{
  "n_mels": 64,
  "decoder_norm": "layernorm",
  "grad_clip": 5.0
}
Rows from block 3 of the audio encoder, named by matrix and row number. Each number is 200 + 30 x the weight over the matrix's rms, rounded and kept within 0 to 999. All counts start at 0.
# conv: pointwise conv (encoder.blocks.3.conv.weight, 320x320x1), inputs 160-319
conv.201,174,150,253,164,192,217,226,186,169,229,236,196,207,196,228,176,204,182,162,168,183,183,165,233,161,266,185,169,220,134,221,191,205,215,207,199,228,165,232,183,150,231,219,178,193,187,224,183,217,205,209,206,174,161,201,193,204,216,177,200,219,190,195,185,194,230,154,206,251,219,187,229,252,183,234,152,181,249,236,200,182,219,203,236,123,171,226,260,213,214,211,186,198,192,196,216,214,146,187,222,197,183,224,177,206,226,202,240,189,201,223,167,172,200,190,169,128,185,177,241,178,230,221,236,191,186,187,179,226,215,200,245,156,211,212,199,94,226,183,187,261,198,214,178,195,183,223,150,169,216,202,178,226,195,200,228,204,195,183,185
conv.202,166,217,192,234,222,252,200,229,199,172,213,211,226,196,179,184,231,188,200,220,179,190,189,183,232,186,190,202,187,234,189,154,182,152,196,202,240,213,247,185,191,171,189,200,162,191,208,199,243,191,220,181,214,200,220,181,190,239,169,185,191,137,169,205,138,184,189,197,195,170,200,246,123,190,185,204,194,262,243,198,240,225,217,181,207,198,178,147,174,187,225,159,200,115,197,171,203,192,215,219,245,221,162,158,229,199,172,201,182,194,247,183,170,184,220,208,209,213,217,173,99,116,175,185,224,179,180,192,194,162,185,163,196,168,108,223,189,165,157,190,205,151,181,173,176,243,199,137,160,218,209,190,213,144,145,178,235,164,224,146
conv.203,212,170,146,184,177,216,262,220,117,217,216,181,206,221,201,237,191,160,185,253,204,153,202,172,156,201,239,207,161,202,206,185,237,236,178,173,228,195,181,171,203,242,229,195,193,179,174,174,196,164,185,142,231,168,207,219,199,189,210,183,163,208,199,193,228,187,199,141,214,209,218,202,202,207,176,255,180,183,129,205,182,206,196,228,202,236,142,143,209,217,223,189,193,232,174,215,193,192,194,212,148,232,229,200,135,226,220,176,166,134,172,212,208,175,201,194,183,207,264,187,187,163,225,177,181,157,251,262,176,163,167,200,197,278,235,179,236,219,166,201,229,181,121,235,197,186,188,230,251,253,234,200,237,188,175,223,147,224,168,228
conv.204,179,205,182,164,174,264,241,223,179,231,249,218,204,227,214,226,234,216,140,152,213,180,185,199,169,191,215,175,157,230,265,221,207,195,225,238,217,191,167,201,219,224,196,224,240,134,198,230,204,224,168,170,156,193,231,212,196,215,238,217,185,234,185,208,191,203,156,234,215,239,221,216,250,198,141,180,212,215,195,225,238,185,178,189,184,215,153,239,192,219,184,187,176,246,177,211,207,173,191,174,195,199,233,182,204,157,160,124,211,175,118,150,222,231,197,90,220,164,236,195,191,229,199,211,226,227,137,195,211,221,243,153,197,213,215,161,177,216,172,169,203,179,232,258,228,222,205,202,182,205,109,186,212,271,193,166,148,161,149,212
conv.205,224,168,215,181,239,157,225,208,213,213,182,183,166,216,240,192,189,262,204,193,193,213,205,200,203,200,188,261,183,127,169,145,145,147,211,205,125,149,202,236,192,220,164,249,180,223,180,220,131,233,226,220,220,205,219,225,222,163,192,204,181,217,179,192,198,220,180,196,221,204,168,174,219,153,243,196,191,196,209,240,187,193,237,249,208,173,185,223,223,213,207,173,224,195,178,187,148,209,204,226,211,217,193,192,233,212,210,181,202,215,220,173,224,161,215,194,182,178,150,174,187,201,159,162,237,166,185,222,221,228,211,146,155,235,207,253,171,142,209,161,199,203,199,269,198,186,241,203,159,167,184,207,190,186,199,193,185,235,181,123
conv.206,178,169,215,211,176,211,177,158,222,236,225,169,198,194,202,229,144,139,191,241,222,191,173,223,210,146,164,235,209,237,204,188,190,222,218,172,223,196,228,221,211,182,193,185,212,248,158,157,147,190,233,206,163,198,149,149,171,221,168,171,217,143,209,223,175,174,187,168,219,156,194,157,119,167,222,153,149,180,213,184,206,175,185,236,178,231,221,229,212,249,257,184,211,239,264,212,185,215,184,214,172,247,194,178,192,251,259,200,224,214,225,191,165,199,207,198,246,154,229,230,205,270,204,154,179,200,220,187,167,141,195,175,174,196,178,205,201,233,203,161,189,240,185,203,186,202,191,216,224,178,164,156,214,187,188,222,189,243,220,198
conv.207,182,220,176,205,219,181,216,168,226,169,173,163,195,164,180,211,207,176,186,203,190,215,216,184,181,153,171,249,185,205,174,194,202,214,186,241,214,204,213,238,206,210,199,163,194,179,244,169,124,211,165,214,216,207,208,195,209,176,236,226,185,202,234,198,212,174,204,173,221,202,149,200,267,124,230,204,207,222,217,227,239,177,159,175,227,218,177,212,225,214,212,237,149,201,217,169,222,227,199,211,200,249,213,164,162,190,252,240,254,196,201,221,163,161,202,177,209,172,230,150,235,173,234,173,239,179,216,198,187,218,256,181,219,150,213,214,159,176,174,143,202,210,172,166,194,177,218,248,189,196,240,227,177,193,172,217,158,181,216,253
conv.208,200,188,190,196,196,196,170,188,166,247,220,189,203,250,195,256,174,193,171,164,195,163,172,194,185,189,188,179,254,239,176,227,259,191,195,207,204,241,185,110,240,211,170,166,207,179,231,179,225,150,179,188,197,191,140,183,214,242,188,195,233,193,171,187,202,202,209,208,201,223,71,163,156,261,186,216,205,229,243,231,178,198,174,206,187,189,248,214,223,192,212,175,165,218,180,187,169,175,187,226,140,191,213,129,243,166,190,179,209,182,208,191,156,214,219,196,219,151,182,207,199,154,214,208,215,185,270,263,173,197,155,238,190,162,193,174,206,218,211,191,173,220,241,190,112,155,219,197,257,235,195,226,224,201,173,238,161,148,161,183
conv.209,186,203,212,239,196,230,144,207,222,151,191,215,64,163,174,194,163,205,219,192,219,176,178,236,227,195,165,194,224,173,201,190,166,183,219,230,185,207,237,207,230,179,188,218,171,192,199,228,204,182,244,168,217,197,186,207,231,203,160,207,197,192,206,243,199,196,162,227,200,207,205,220,97,188,232,107,204,206,206,226,191,184,220,171,153,169,213,203,145,121,170,165,216,203,188,178,192,249,222,250,195,203,164,224,206,189,216,179,188,229,209,216,263,211,197,205,213,164,187,275,159,194,184,222,235,187,201,201,202,204,207,252,203,166,149,158,219,211,216,198,191,187,212,194,207,216,205,209,201,211,165,203,170,173,200,199,173,203,192,215
conv.210,184,240,205,186,238,155,198,187,203,187,229,196,181,232,168,215,186,191,212,241,246,208,194,210,180,224,233,228,191,195,220,227,194,164,202,176,213,174,192,200,162,184,188,201,176,191,230,222,163,154,196,195,206,230,224,231,247,163,170,255,212,202,190,245,179,170,195,201,128,214,173,207,189,198,216,221,193,198,159,220,132,112,217,209,177,204,143,239,229,212,162,229,198,143,187,175,167,207,188,154,193,212,182,203,225,147,216,182,225,229,190,183,223,181,218,257,199,200,192,208,179,199,185,228,198,137,247,200,281,244,233,254,215,197,121,215,194,188,179,188,170,210,200,198,274,178,239,199,125,187,209,199,166,156,232,196,174,235,183,200
conv.211,198,210,196,170,205,160,183,176,216,104,214,231,195,221,224,196,208,155,191,221,201,148,203,200,150,213,183,206,216,275,191,188,208,214,206,184,176,212,210,232,172,214,197,139,204,219,190,179,178,206,215,167,256,190,171,213,235,193,194,152,123,230,225,213,204,159,201,152,216,231,248,149,210,174,201,226,223,156,175,216,163,220,167,250,193,171,195,179,202,241,250,250,188,288,196,228,150,177,248,193,242,198,190,201,177,179,204,253,189,196,189,201,207,225,194,162,188,223,190,210,246,169,187,236,214,207,148,249,186,164,179,177,174,256,225,187,170,265,187,213,208,208,199,220,193,179,175,226,219,216,185,140,212,163,183,227,229,189,218,257
conv.212,171,175,183,221,129,158,197,153,233,188,182,219,224,173,190,167,169,174,245,262,108,230,195,186,188,191,199,165,199,223,159,229,218,224,164,182,190,269,169,249,229,226,193,200,177,191,183,198,166,198,150,144,192,194,222,231,199,209,205,155,184,206,221,141,201,201,199,190,277,226,201,193,219,155,241,221,197,197,180,140,171,233,221,178,182,239,209,221,190,165,205,193,192,176,206,176,190,229,226,247,193,192,220,173,175,245,219,162,195,222,223,210,214,229,217,167,231,216,186,160,209,171,202,199,193,206,198,176,213,175,239,171,190,178,238,220,202,240,215,220,218,158,203,213,172,168,191,207,251,187,224,171,185,185,213,182,168,205,213,186
conv.213,220,212,219,204,199,199,204,229,160,182,206,218,201,188,175,185,174,228,205,206,202,215,239,138,232,143,196,135,189,198,239,244,169,242,177,173,243,226,137,188,197,146,202,182,171,212,253,208,176,203,211,204,207,247,225,225,160,152,205,231,242,183,246,193,171,236,195,226,163,170,179,229,203,182,163,251,209,189,172,133,257,205,199,189,193,194,199,191,162,168,198,189,184,194,187,239,226,157,178,192,210,205,192,165,176,201,240,112,215,146,215,167,176,189,180,198,258,185,217,219,205,235,171,222,194,159,191,161,185,173,181,187,201,176,186,216,194,203,179,203,189,213,158,142,185,184,177,188,173,188,180,152,233,243,209,200,230,217,217,236
conv.214,192,179,188,211,223,228,198,219,140,224,225,189,223,207,223,198,229,215,158,215,208,216,163,249,93,185,218,178,190,186,132,226,170,261,210,201,202,167,152,186,268,237,154,242,176,138,216,226,199,194,206,226,184,245,186,201,200,182,180,239,185,188,162,212,232,168,176,144,149,195,245,173,216,188,209,86,230,224,219,229,203,190,267,217,189,162,191,160,196,179,243,165,200,229,228,217,180,223,182,239,206,253,199,237,185,181,243,244,172,185,243,172,213,154,245,117,200,236,207,235,183,219,220,194,202,214,188,180,199,244,183,109,191,227,187,203,198,197,216,209,222,178,198,214,243,164,217,179,224,171,86,174,202,181,174,229,242,174,150,158
conv.215,143,218,141,194,151,207,179,195,153,233,175,199,207,147,222,197,190,196,184,161,199,189,177,191,198,199,171,209,162,204,200,233,161,203,216,164,164,212,196,240,203,243,219,226,182,225,253,235,191,214,201,183,207,217,207,192,197,176,208,185,200,209,253,210,208,195,202,203,184,227,185,181,212,193,184,185,199,237,195,193,256,158,208,220,212,182,183,191,150,220,243,213,203,161,173,235,183,228,208,209,260,214,129,169,226,214,182,211,204,185,155,193,170,222,185,205,180,227,200,190,223,151,180,211,194,165,200,185,214,235,240,191,147,105,185,216,211,215,301,144,229,207,194,182,216,242,191,218,208,236,175,257,131,195,201,221,228,153,167,238
conv.216,169,214,196,173,242,236,264,216,183,226,212,194,210,171,256,222,192,175,231,211,186,221,221,171,148,210,165,194,202,169,272,199,170,159,247,183,185,168,166,196,199,189,204,208,165,188,231,171,230,206,150,199,133,168,201,193,193,185,206,262,215,235,244,184,220,213,169,183,123,193,198,232,196,195,195,217,201,210,149,128,188,179,211,268,212,210,177,161,122,217,202,189,219,218,205,208,188,174,174,206,191,177,131,210,208,151,183,175,207,237,235,198,182,195,212,201,122,243,183,169,176,230,172,216,215,234,194,189,205,191,179,202,185,217,160,188,195,254,204,202,211,243,162,178,217,205,164,249,130,173,198,150,215,155,136,192,206,202,216,248
conv.220,176,182,204,218,207,241,183,213,186,174,239,228,213,186,161,183,202,142,173,214,180,153,185,151,181,167,204,124,242,196,193,209,262,187,196,236,251,214,184,220,220,208,167,135,255,226,182,167,184,206,198,221,216,200,168,207,191,195,212,167,262,149,212,187,194,230,188,169,161,137,233,188,213,212,188,260,171,178,202,180,272,216,198,190,219,243,233,216,253,201,229,211,187,213,152,208,196,158,144,249,201,241,242,242,181,201,234,190,221,191,198,193,207,177,164,220,249,208,247,189,215,228,182,164,169,188,235,205,180,177,193,136,247,218,186,201,208,202,201,177,224,126,178,205,194,164,138,183,215,237,193,179,213,210,193,184,158,178,200,126
conv.221,198,153,216,203,184,190,162,211,217,216,167,160,201,148,186,217,207,194,176,202,169,165,259,194,203,183,183,164,234,175,170,145,220,151,174,158,211,184,231,175,178,179,187,204,188,236,183,163,198,225,212,216,213,189,186,230,220,218,245,196,231,196,225,202,212,185,222,183,173,246,193,209,135,206,237,163,223,223,196,207,181,242,150,197,210,199,197,246,221,190,185,167,168,226,207,174,187,237,203,187,208,189,202,201,213,191,197,217,203,195,202,192,257,221,174,214,167,169,182,210,200,170,221,188,244,201,255,234,226,192,238,219,187,182,241,171,213,237,145,192,261,152,165,142,192,187,135,212,226,233,225,227,191,98,160,203,189,232,229,210
conv.223,206,202,208,245,202,200,205,212,175,179,200,173,235,243,231,195,172,131,183,204,187,174,190,212,153,199,151,140,215,147,233,220,233,241,220,178,222,167,191,174,231,219,173,183,203,158,208,250,231,227,153,209,205,238,205,187,134,197,243,182,203,171,184,204,202,191,199,178,158,209,210,226,216,212,196,180,220,175,216,163,214,170,165,227,154,254,188,202,202,232,170,209,218,175,186,213,201,191,209,221,189,220,162,166,160,215,212,233,102,204,215,181,198,235,206,171,184,210,233,174,180,166,231,211,159,220,234,193,184,215,164,87,215,214,194,219,140,220,193,253,222,205,193,162,222,207,182,179,225,215,126,140,210,243,221,213,183,208,245,196
conv.224,210,198,144,227,201,160,132,195,206,224,217,210,242,189,232,203,204,156,180,197,285,203,203,173,229,197,182,208,177,190,176,191,181,181,204,223,169,162,190,230,199,160,212,205,227,187,203,222,179,166,179,213,247,251,211,179,242,238,166,171,263,264,213,221,196,210,201,195,229,203,169,179,212,224,199,143,193,182,226,193,207,198,228,152,179,191,233,230,251,126,237,213,183,190,158,196,171,235,195,231,190,228,168,188,202,167,227,146,173,173,221,187,223,220,191,188,282,214,204,219,159,168,223,186,255,208,166,196,232,181,201,193,195,268,199,177,201,147,206,183,165,217,172,217,218,222,138,169,226,177,171,185,199,197,197,261,276,187,222,165
conv.225,151,188,224,204,209,176,157,223,206,185,107,184,176,231,232,156,211,163,232,224,190,228,220,196,177,234,161,278,211,171,180,186,216,171,187,184,174,195,169,233,190,153,194,177,191,228,211,239,181,223,168,124,264,178,223,220,154,175,148,137,209,238,178,157,190,170,184,168,213,187,225,194,227,159,215,224,141,193,202,151,190,218,204,193,242,247,191,210,205,184,157,225,200,167,242,165,175,191,213,199,222,171,140,204,185,237,195,176,192,191,200,224,134,233,197,245,226,199,85,183,212,189,192,187,228,203,168,212,188,188,242,239,175,159,229,213,241,215,152,172,183,196,203,190,203,184,256,192,193,208,226,230,212,175,203,241,180,190,183,179
conv.227,219,203,164,184,160,201,189,223,180,206,218,204,141,207,183,213,192,190,143,176,205,201,221,149,173,198,181,268,226,222,116,175,160,232,192,189,206,240,219,205,188,205,197,182,223,189,172,223,184,224,191,195,182,220,187,198,256,209,189,183,201,159,200,210,208,209,175,209,223,246,162,235,195,178,210,172,180,182,212,229,256,179,213,123,251,183,220,203,221,196,210,229,208,207,224,215,226,161,161,187,222,180,223,261,161,225,169,227,199,156,195,248,179,222,239,186,230,222,190,223,228,100,196,125,216,233,213,177,201,192,211,186,228,229,197,211,228,198,257,186,218,209,189,222,228,176,267,199,245,201,148,238,197,181,269,199,214,243,209,201
conv.228,191,160,169,217,198,174,226,109,201,142,215,192,213,232,176,207,248,250,174,198,187,177,195,231,174,225,234,237,182,198,191,232,167,200,228,199,219,211,185,199,210,158,170,190,212,199,195,210,214,225,205,191,245,219,190,179,173,217,173,235,200,203,200,185,138,219,209,236,204,202,244,196,191,152,163,244,190,217,240,237,201,246,217,235,195,196,168,217,179,213,212,176,156,181,191,258,216,235,226,209,206,183,191,170,180,186,203,173,233,154,187,227,176,149,232,140,204,136,214,195,251,187,211,227,220,222,239,256,217,159,196,132,226,203,227,148,183,202,244,238,157,204,229,182,177,157,207,196,211,208,215,295,287,184,230,188,201,187,192,206
conv.229,181,215,249,253,209,180,99,212,143,237,206,191,287,210,180,189,187,231,179,197,192,179,210,160,220,198,208,128,186,210,142,190,206,232,177,229,170,213,166,188,206,192,216,232,169,129,252,186,246,181,218,228,193,204,158,151,198,215,240,170,191,180,215,181,205,188,196,191,210,194,216,180,186,262,234,176,171,191,222,123,251,239,199,199,194,212,280,209,203,233,245,210,166,218,140,238,210,225,226,218,200,158,204,169,174,222,179,179,172,215,213,207,195,154,221,211,192,212,197,170,206,200,161,171,159,249,244,223,197,207,251,151,193,199,243,198,217,200,186,195,167,188,176,199,211,205,227,228,168,202,135,200,195,167,188,212,225,204,219,196
conv.230,136,198,215,154,216,200,190,238,175,183,198,148,253,177,175,157,248,204,199,198,181,235,212,274,171,196,223,251,208,198,230,166,204,192,198,154,229,218,210,193,220,183,162,161,196,194,179,207,151,178,209,239,209,193,168,210,200,168,148,175,240,160,212,163,182,151,203,176,191,223,128,210,178,178,249,218,209,148,159,214,205,234,225,179,178,168,199,194,229,120,127,178,220,216,237,172,239,177,271,196,241,187,213,156,191,159,238,239,201,216,211,217,178,209,157,176,200,167,184,230,208,169,218,182,211,201,152,183,188,214,260,199,206,159,219,202,208,213,182,198,200,139,209,231,143,215,250,244,232,215,209,233,212,123,184,211,241,221,250,134
conv.231,236,221,186,180,183,165,213,196,189,224,205,190,218,162,230,202,204,138,168,212,232,199,156,222,179,223,214,171,226,179,212,218,195,202,261,213,190,187,197,188,189,125,165,173,231,206,188,280,199,191,194,157,178,168,159,207,183,219,220,225,177,222,202,229,220,177,188,182,214,163,254,196,197,245,201,216,144,157,182,199,138,195,218,208,194,190,152,207,254,198,200,195,232,281,154,209,192,203,152,224,188,174,147,170,175,194,217,239,127,220,246,151,186,253,189,200,196,224,233,180,234,200,179,147,145,163,225,199,232,190,187,126,186,214,207,235,216,209,181,183,194,193,183,242,172,184,160,244,213,226,112,198,191,206,218,220,197,200,244,202
conv.233,146,215,221,231,190,166,221,212,226,199,171,216,234,215,202,208,233,178,147,221,213,115,174,186,157,168,182,157,236,187,203,201,265,208,214,203,206,210,173,249,199,197,179,165,214,164,226,164,184,201,197,197,237,189,205,206,139,262,200,271,196,180,157,226,224,213,165,142,233,218,238,204,193,148,182,167,182,196,160,172,178,193,155,169,244,211,163,208,188,247,218,218,222,185,188,239,208,243,193,206,211,211,177,209,171,194,198,217,171,232,225,203,179,154,165,162,192,236,225,231,202,182,144,243,188,259,200,177,196,170,242,162,190,210,175,205,189,159,161,210,185,177,227,197,205,236,143,147,213,241,138,195,138,166,136,154,183,137,199,160
conv.234,167,219,230,211,256,177,208,224,180,174,251,171,219,188,219,268,192,129,162,223,248,97,200,123,146,204,197,216,184,197,204,215,230,205,224,182,188,142,226,185,252,238,221,179,186,224,202,215,204,180,201,163,162,197,263,235,175,190,201,210,236,185,219,222,224,165,170,155,229,158,251,187,206,183,185,193,214,204,152,213,168,224,150,162,213,242,220,220,194,210,193,235,184,235,211,221,222,212,172,198,198,174,106,166,192,196,188,214,224,160,242,187,143,214,199,186,200,250,207,202,187,195,176,202,157,176,153,218,190,183,213,227,255,153,186,239,107,192,197,180,194,196,218,191,190,202,160,171,191,227,209,173,226,219,225,243,155,214,241,150
conv.235,167,173,214,225,165,193,191,176,197,198,179,185,212,198,172,177,141,185,240,225,201,230,226,225,157,192,229,135,187,220,201,203,187,199,202,194,258,179,173,133,179,204,194,186,165,233,158,162,207,175,224,220,196,226,165,166,203,159,174,232,227,206,203,191,143,163,203,203,224,167,250,184,186,137,186,258,168,194,141,189,152,191,219,216,251,207,216,155,198,174,192,199,153,205,191,205,187,229,242,171,195,195,161,237,178,190,152,188,149,232,208,178,226,194,223,148,220,235,224,183,231,231,259,222,195,179,217,192,209,174,197,222,180,208,209,188,238,173,164,184,177,178,213,249,183,203,255,223,230,185,224,193,226,209,164,162,180,232,134,225
conv.236,200,190,242,186,178,225,165,195,194,119,142,218,159,206,236,198,200,182,192,196,187,172,247,177,221,166,208,234,181,176,225,167,245,213,165,205,231,229,230,197,211,182,183,211,217,145,233,216,194,159,233,177,250,182,238,184,226,165,161,200,201,198,222,222,217,219,172,179,197,248,150,145,196,138,204,176,214,194,191,230,225,206,168,220,152,177,245,172,196,219,213,205,180,244,200,252,205,236,210,143,146,204,255,150,185,197,221,217,238,219,168,180,179,196,163,148,194,184,147,246,200,159,212,119,235,230,148,222,198,168,229,179,174,211,243,217,152,227,179,191,210,172,177,204,203,214,194,221,204,230,190,168,241,183,214,167,248,249,176,278
conv.237,242,170,178,198,178,163,186,199,237,135,247,132,205,215,226,229,192,191,241,219,149,208,163,230,221,173,226,201,205,196,195,185,248,212,186,207,217,175,181,228,240,194,172,224,180,172,116,198,233,201,209,199,216,210,172,219,202,204,224,174,170,152,189,230,180,166,156,258,214,228,215,243,190,206,197,180,224,173,217,200,248,181,196,254,210,179,196,224,198,158,108,254,228,212,187,237,161,185,214,191,166,171,217,241,173,204,196,224,192,175,187,195,191,221,154,189,157,227,212,169,190,218,261,207,191,223,156,173,172,223,178,210,190,222,196,217,177,214,207,185,211,167,220,186,158,269,176,211,200,165,154,226,201,209,219,177,168,211,185,219
conv.238,206,187,209,183,201,190,224,229,223,191,199,186,212,183,236,243,197,227,226,216,232,237,243,183,166,238,227,214,206,214,228,162,178,179,254,214,154,216,243,215,221,219,196,188,186,246,166,176,214,153,199,208,168,197,204,222,243,162,125,212,195,269,209,164,210,177,214,177,198,190,233,148,236,188,209,179,170,140,252,226,224,152,258,181,187,181,179,191,232,195,172,186,200,266,236,222,202,196,251,192,244,163,172,203,218,191,175,201,143,236,210,220,153,241,261,214,199,232,202,137,169,142,204,179,197,184,235,210,249,201,189,213,180,234,220,219,217,188,232,228,206,201,160,245,206,233,209,230,164,163,196,249,214,201,218,170,225,203,183,173
conv.239,155,223,214,202,231,165,209,225,236,209,215,148,184,156,187,144,207,179,244,183,224,221,197,176,179,216,227,215,200,199,185,128,206,241,194,193,179,205,250,176,206,175,204,189,194,184,222,187,192,184,177,230,177,214,197,202,222,173,151,203,229,220,222,157,200,214,219,244,193,200,177,179,215,192,161,187,282,156,259,206,201,243,152,151,185,236,198,258,136,177,192,197,178,149,209,192,202,213,209,186,229,188,225,168,209,167,196,186,202,215,168,158,234,199,262,202,213,138,135,203,174,227,210,197,225,233,233,235,265,221,237,269,229,177,177,228,191,131,149,240,182,145,207,181,230,139,177,252,232,144,210,171,175,213,223,193,185,168,184,133
conv.240,210,209,197,203,196,216,163,191,247,186,176,233,179,223,245,256,194,212,162,166,222,163,238,206,217,228,212,162,206,217,241,225,221,216,242,253,178,203,207,207,230,152,131,138,194,187,143,153,207,225,201,155,193,221,190,181,228,235,162,221,213,223,189,200,214,199,254,292,193,190,201,196,212,213,237,188,179,126,244,175,213,179,147,213,168,157,206,222,209,231,182,199,202,202,198,200,177,209,191,182,193,173,199,176,202,194,193,206,244,211,214,220,186,205,202,201,182,201,214,201,188,253,220,169,207,239,212,235,226,179,169,182,133,152,224,138,216,204,267,192,151,202,202,135,194,154,138,215,201,236,237,218,206,185,160,146,168,218,204,188
conv.241,225,177,249,225,145,171,266,198,242,211,151,202,222,232,247,188,272,193,202,175,205,169,195,148,203,166,247,225,232,199,154,198,172,222,193,201,202,189,213,232,191,231,241,191,167,184,205,224,206,197,218,218,141,156,173,172,177,218,179,212,185,180,184,182,216,170,178,247,208,235,152,202,242,172,185,187,194,174,195,196,198,214,162,160,196,173,177,204,205,213,257,188,91,188,237,179,158,202,224,186,182,169,205,164,201,218,249,211,209,223,179,207,221,189,150,182,178,161,199,229,288,199,204,233,170,219,265,211,228,222,216,186,190,135,225,186,180,202,204,244,231,236,213,162,213,191,213,192,185,185,198,242,142,198,152,177,252,198,230,239
conv.242,192,220,176,139,230,200,158,206,193,235,171,191,222,236,183,198,197,231,116,192,179,171,184,135,132,214,217,238,201,177,186,216,185,231,208,185,220,152,191,182,185,181,177,236,157,168,208,172,191,229,211,207,239,185,221,226,248,188,186,212,195,202,243,220,224,239,247,277,198,188,182,224,195,223,187,210,188,213,235,149,222,194,201,218,155,205,177,229,220,150,217,183,166,204,184,171,160,153,160,165,255,199,229,190,178,156,242,245,239,202,175,236,176,187,220,175,216,181,257,188,207,226,218,197,167,175,272,245,159,145,151,177,153,203,240,222,257,184,207,230,155,222,192,132,191,171,184,181,157,205,212,217,138,208,203,182,162,191,226,235
conv.243,177,240,187,215,209,191,200,222,182,169,162,201,199,176,124,191,217,220,207,189,158,181,206,203,190,170,161,248,203,207,203,210,199,189,163,196,156,257,184,217,184,207,206,223,170,215,155,232,163,171,177,182,241,211,185,163,214,126,184,113,254,230,237,173,232,128,169,163,188,207,188,201,192,221,169,181,203,216,214,239,195,187,264,190,202,203,220,174,219,203,179,200,176,180,228,185,220,226,218,143,231,227,242,206,167,165,134,201,211,266,194,147,240,204,169,186,189,190,235,211,244,202,184,206,210,227,216,188,220,222,159,210,190,200,224,223,146,197,232,198,142,222,212,241,192,140,196,201,198,191,188,262,184,132,209,193,207,202,241,174
conv.244,220,194,218,159,212,247,166,190,253,211,182,192,222,228,213,155,250,224,177,203,181,195,230,189,118,248,192,176,216,207,202,193,183,180,161,201,258,179,152,240,237,190,186,208,173,211,182,205,216,180,205,232,209,213,173,225,178,200,206,176,157,202,204,181,141,143,169,236,178,181,233,203,217,209,178,157,236,220,217,208,169,229,195,195,272,191,157,161,196,156,226,236,206,199,255,191,189,192,178,194,245,183,189,222,253,184,211,223,189,236,235,189,184,181,204,135,144,221,126,211,222,204,192,194,185,188,261,226,235,228,177,127,231,206,153,242,216,195,183,211,225,205,173,164,151,205,212,185,199,184,140,203,181,214,219,182,234,251,234,174
conv.246,172,215,210,115,160,168,143,186,178,218,212,241,184,159,226,214,139,202,227,152,187,140,194,192,203,189,182,259,174,169,170,180,222,202,249,193,223,221,224,167,168,202,244,98,197,211,215,189,185,187,219,219,141,190,169,209,194,214,204,155,176,207,210,213,186,214,145,161,232,161,192,180,211,184,184,206,167,192,173,238,178,204,207,147,176,187,197,211,161,192,214,211,206,210,225,144,231,245,163,243,208,177,219,235,221,250,215,246,198,228,127,164,207,190,139,197,192,159,185,265,218,189,190,219,214,196,169,175,130,238,184,241,213,204,228,218,187,238,209,227,176,216,254,187,176,209,204,188,239,187,249,169,186,182,219,280,189,186,190,168
conv.247,204,240,174,243,175,241,163,190,163,204,223,177,258,180,181,190,223,196,186,145,211,117,133,190,193,203,236,145,189,191,158,166,177,127,190,221,211,184,159,214,151,206,250,217,214,196,205,229,170,243,196,221,179,204,218,183,198,181,188,234,190,138,192,159,201,205,190,220,186,222,194,210,115,183,237,110,181,189,188,185,217,198,195,187,197,173,229,204,220,216,227,193,213,217,159,225,219,203,228,198,242,188,184,150,190,194,258,244,228,236,211,194,179,209,148,218,165,187,212,191,252,169,201,168,214,223,191,170,212,175,175,136,190,210,169,165,253,188,220,184,122,219,144,180,199,211,234,162,192,187,113,201,214,139,177,222,189,208,211,187
conv.249,236,195,183,178,186,191,174,147,254,140,184,254,204,246,214,211,201,166,206,189,180,223,272,214,225,225,232,153,195,231,187,211,217,230,172,186,200,188,188,222,167,223,180,207,245,161,206,207,214,206,223,184,245,244,228,234,263,210,186,203,189,193,169,227,195,213,158,232,162,197,207,220,190,162,235,148,176,160,190,228,183,145,183,223,175,188,169,137,200,273,214,191,194,194,240,213,146,231,191,215,237,151,226,207,196,208,163,199,258,174,231,220,192,190,152,214,166,247,220,226,230,225,226,200,199,183,199,235,190,180,192,173,215,249,173,218,180,176,184,184,206,248,188,132,213,227,216,172,214,186,190,189,191,181,259,258,228,189,178,184
conv.250,229,178,208,252,231,205,202,187,182,181,156,101,212,184,254,198,212,143,222,251,205,201,220,188,198,188,193,227,252,165,170,135,241,188,183,212,169,199,186,140,242,212,194,183,221,209,163,235,210,242,133,225,229,194,170,181,202,156,215,147,255,188,269,250,175,168,152,233,193,177,227,130,226,230,208,208,195,202,245,221,184,180,212,174,172,206,193,226,227,182,144,213,195,209,169,209,164,144,179,191,204,179,144,186,212,197,244,234,158,217,222,225,214,172,209,198,141,194,207,197,229,139,213,178,217,240,235,207,237,164,133,163,152,191,173,180,216,236,216,153,200,170,144,217,189,174,156,215,267,219,179,154,205,236,218,169,207,186,211,214
conv.251,213,184,145,220,176,185,231,177,228,192,204,186,234,203,195,169,122,221,219,178,228,171,227,218,214,228,189,189,153,207,184,199,197,163,200,184,208,215,222,138,187,172,185,198,198,216,190,200,231,153,217,227,170,216,214,203,212,185,191,186,234,169,229,206,131,191,183,212,166,153,199,220,124,189,161,174,211,185,205,238,239,200,203,212,275,246,221,204,173,218,177,183,150,198,190,222,240,219,149,170,180,257,174,201,248,149,180,169,128,190,191,186,180,211,212,188,210,200,213,222,228,184,193,267,197,129,219,203,237,240,224,201,191,130,189,185,196,174,200,174,161,240,127,195,187,292,181,220,175,156,180,199,232,210,167,197,183,190,188,218
conv.252,186,228,149,152,222,171,215,195,236,180,187,190,170,185,191,206,225,214,238,181,212,218,223,192,184,221,216,191,152,187,237,200,161,221,159,191,111,179,191,153,263,182,226,187,189,167,172,240,176,169,194,183,107,201,260,192,217,171,176,220,172,214,238,175,168,159,170,177,153,222,176,173,192,161,135,197,246,188,157,238,201,168,144,206,225,224,167,197,217,181,163,163,202,236,220,221,166,229,227,194,123,178,221,162,188,210,183,202,203,222,196,151,161,239,206,230,130,194,173,167,204,221,205,166,212,243,218,252,226,195,180,184,236,139,190,217,191,214,186,158,151,196,217,160,199,204,191,230,187,206,219,191,239,210,215,156,173,210,182,215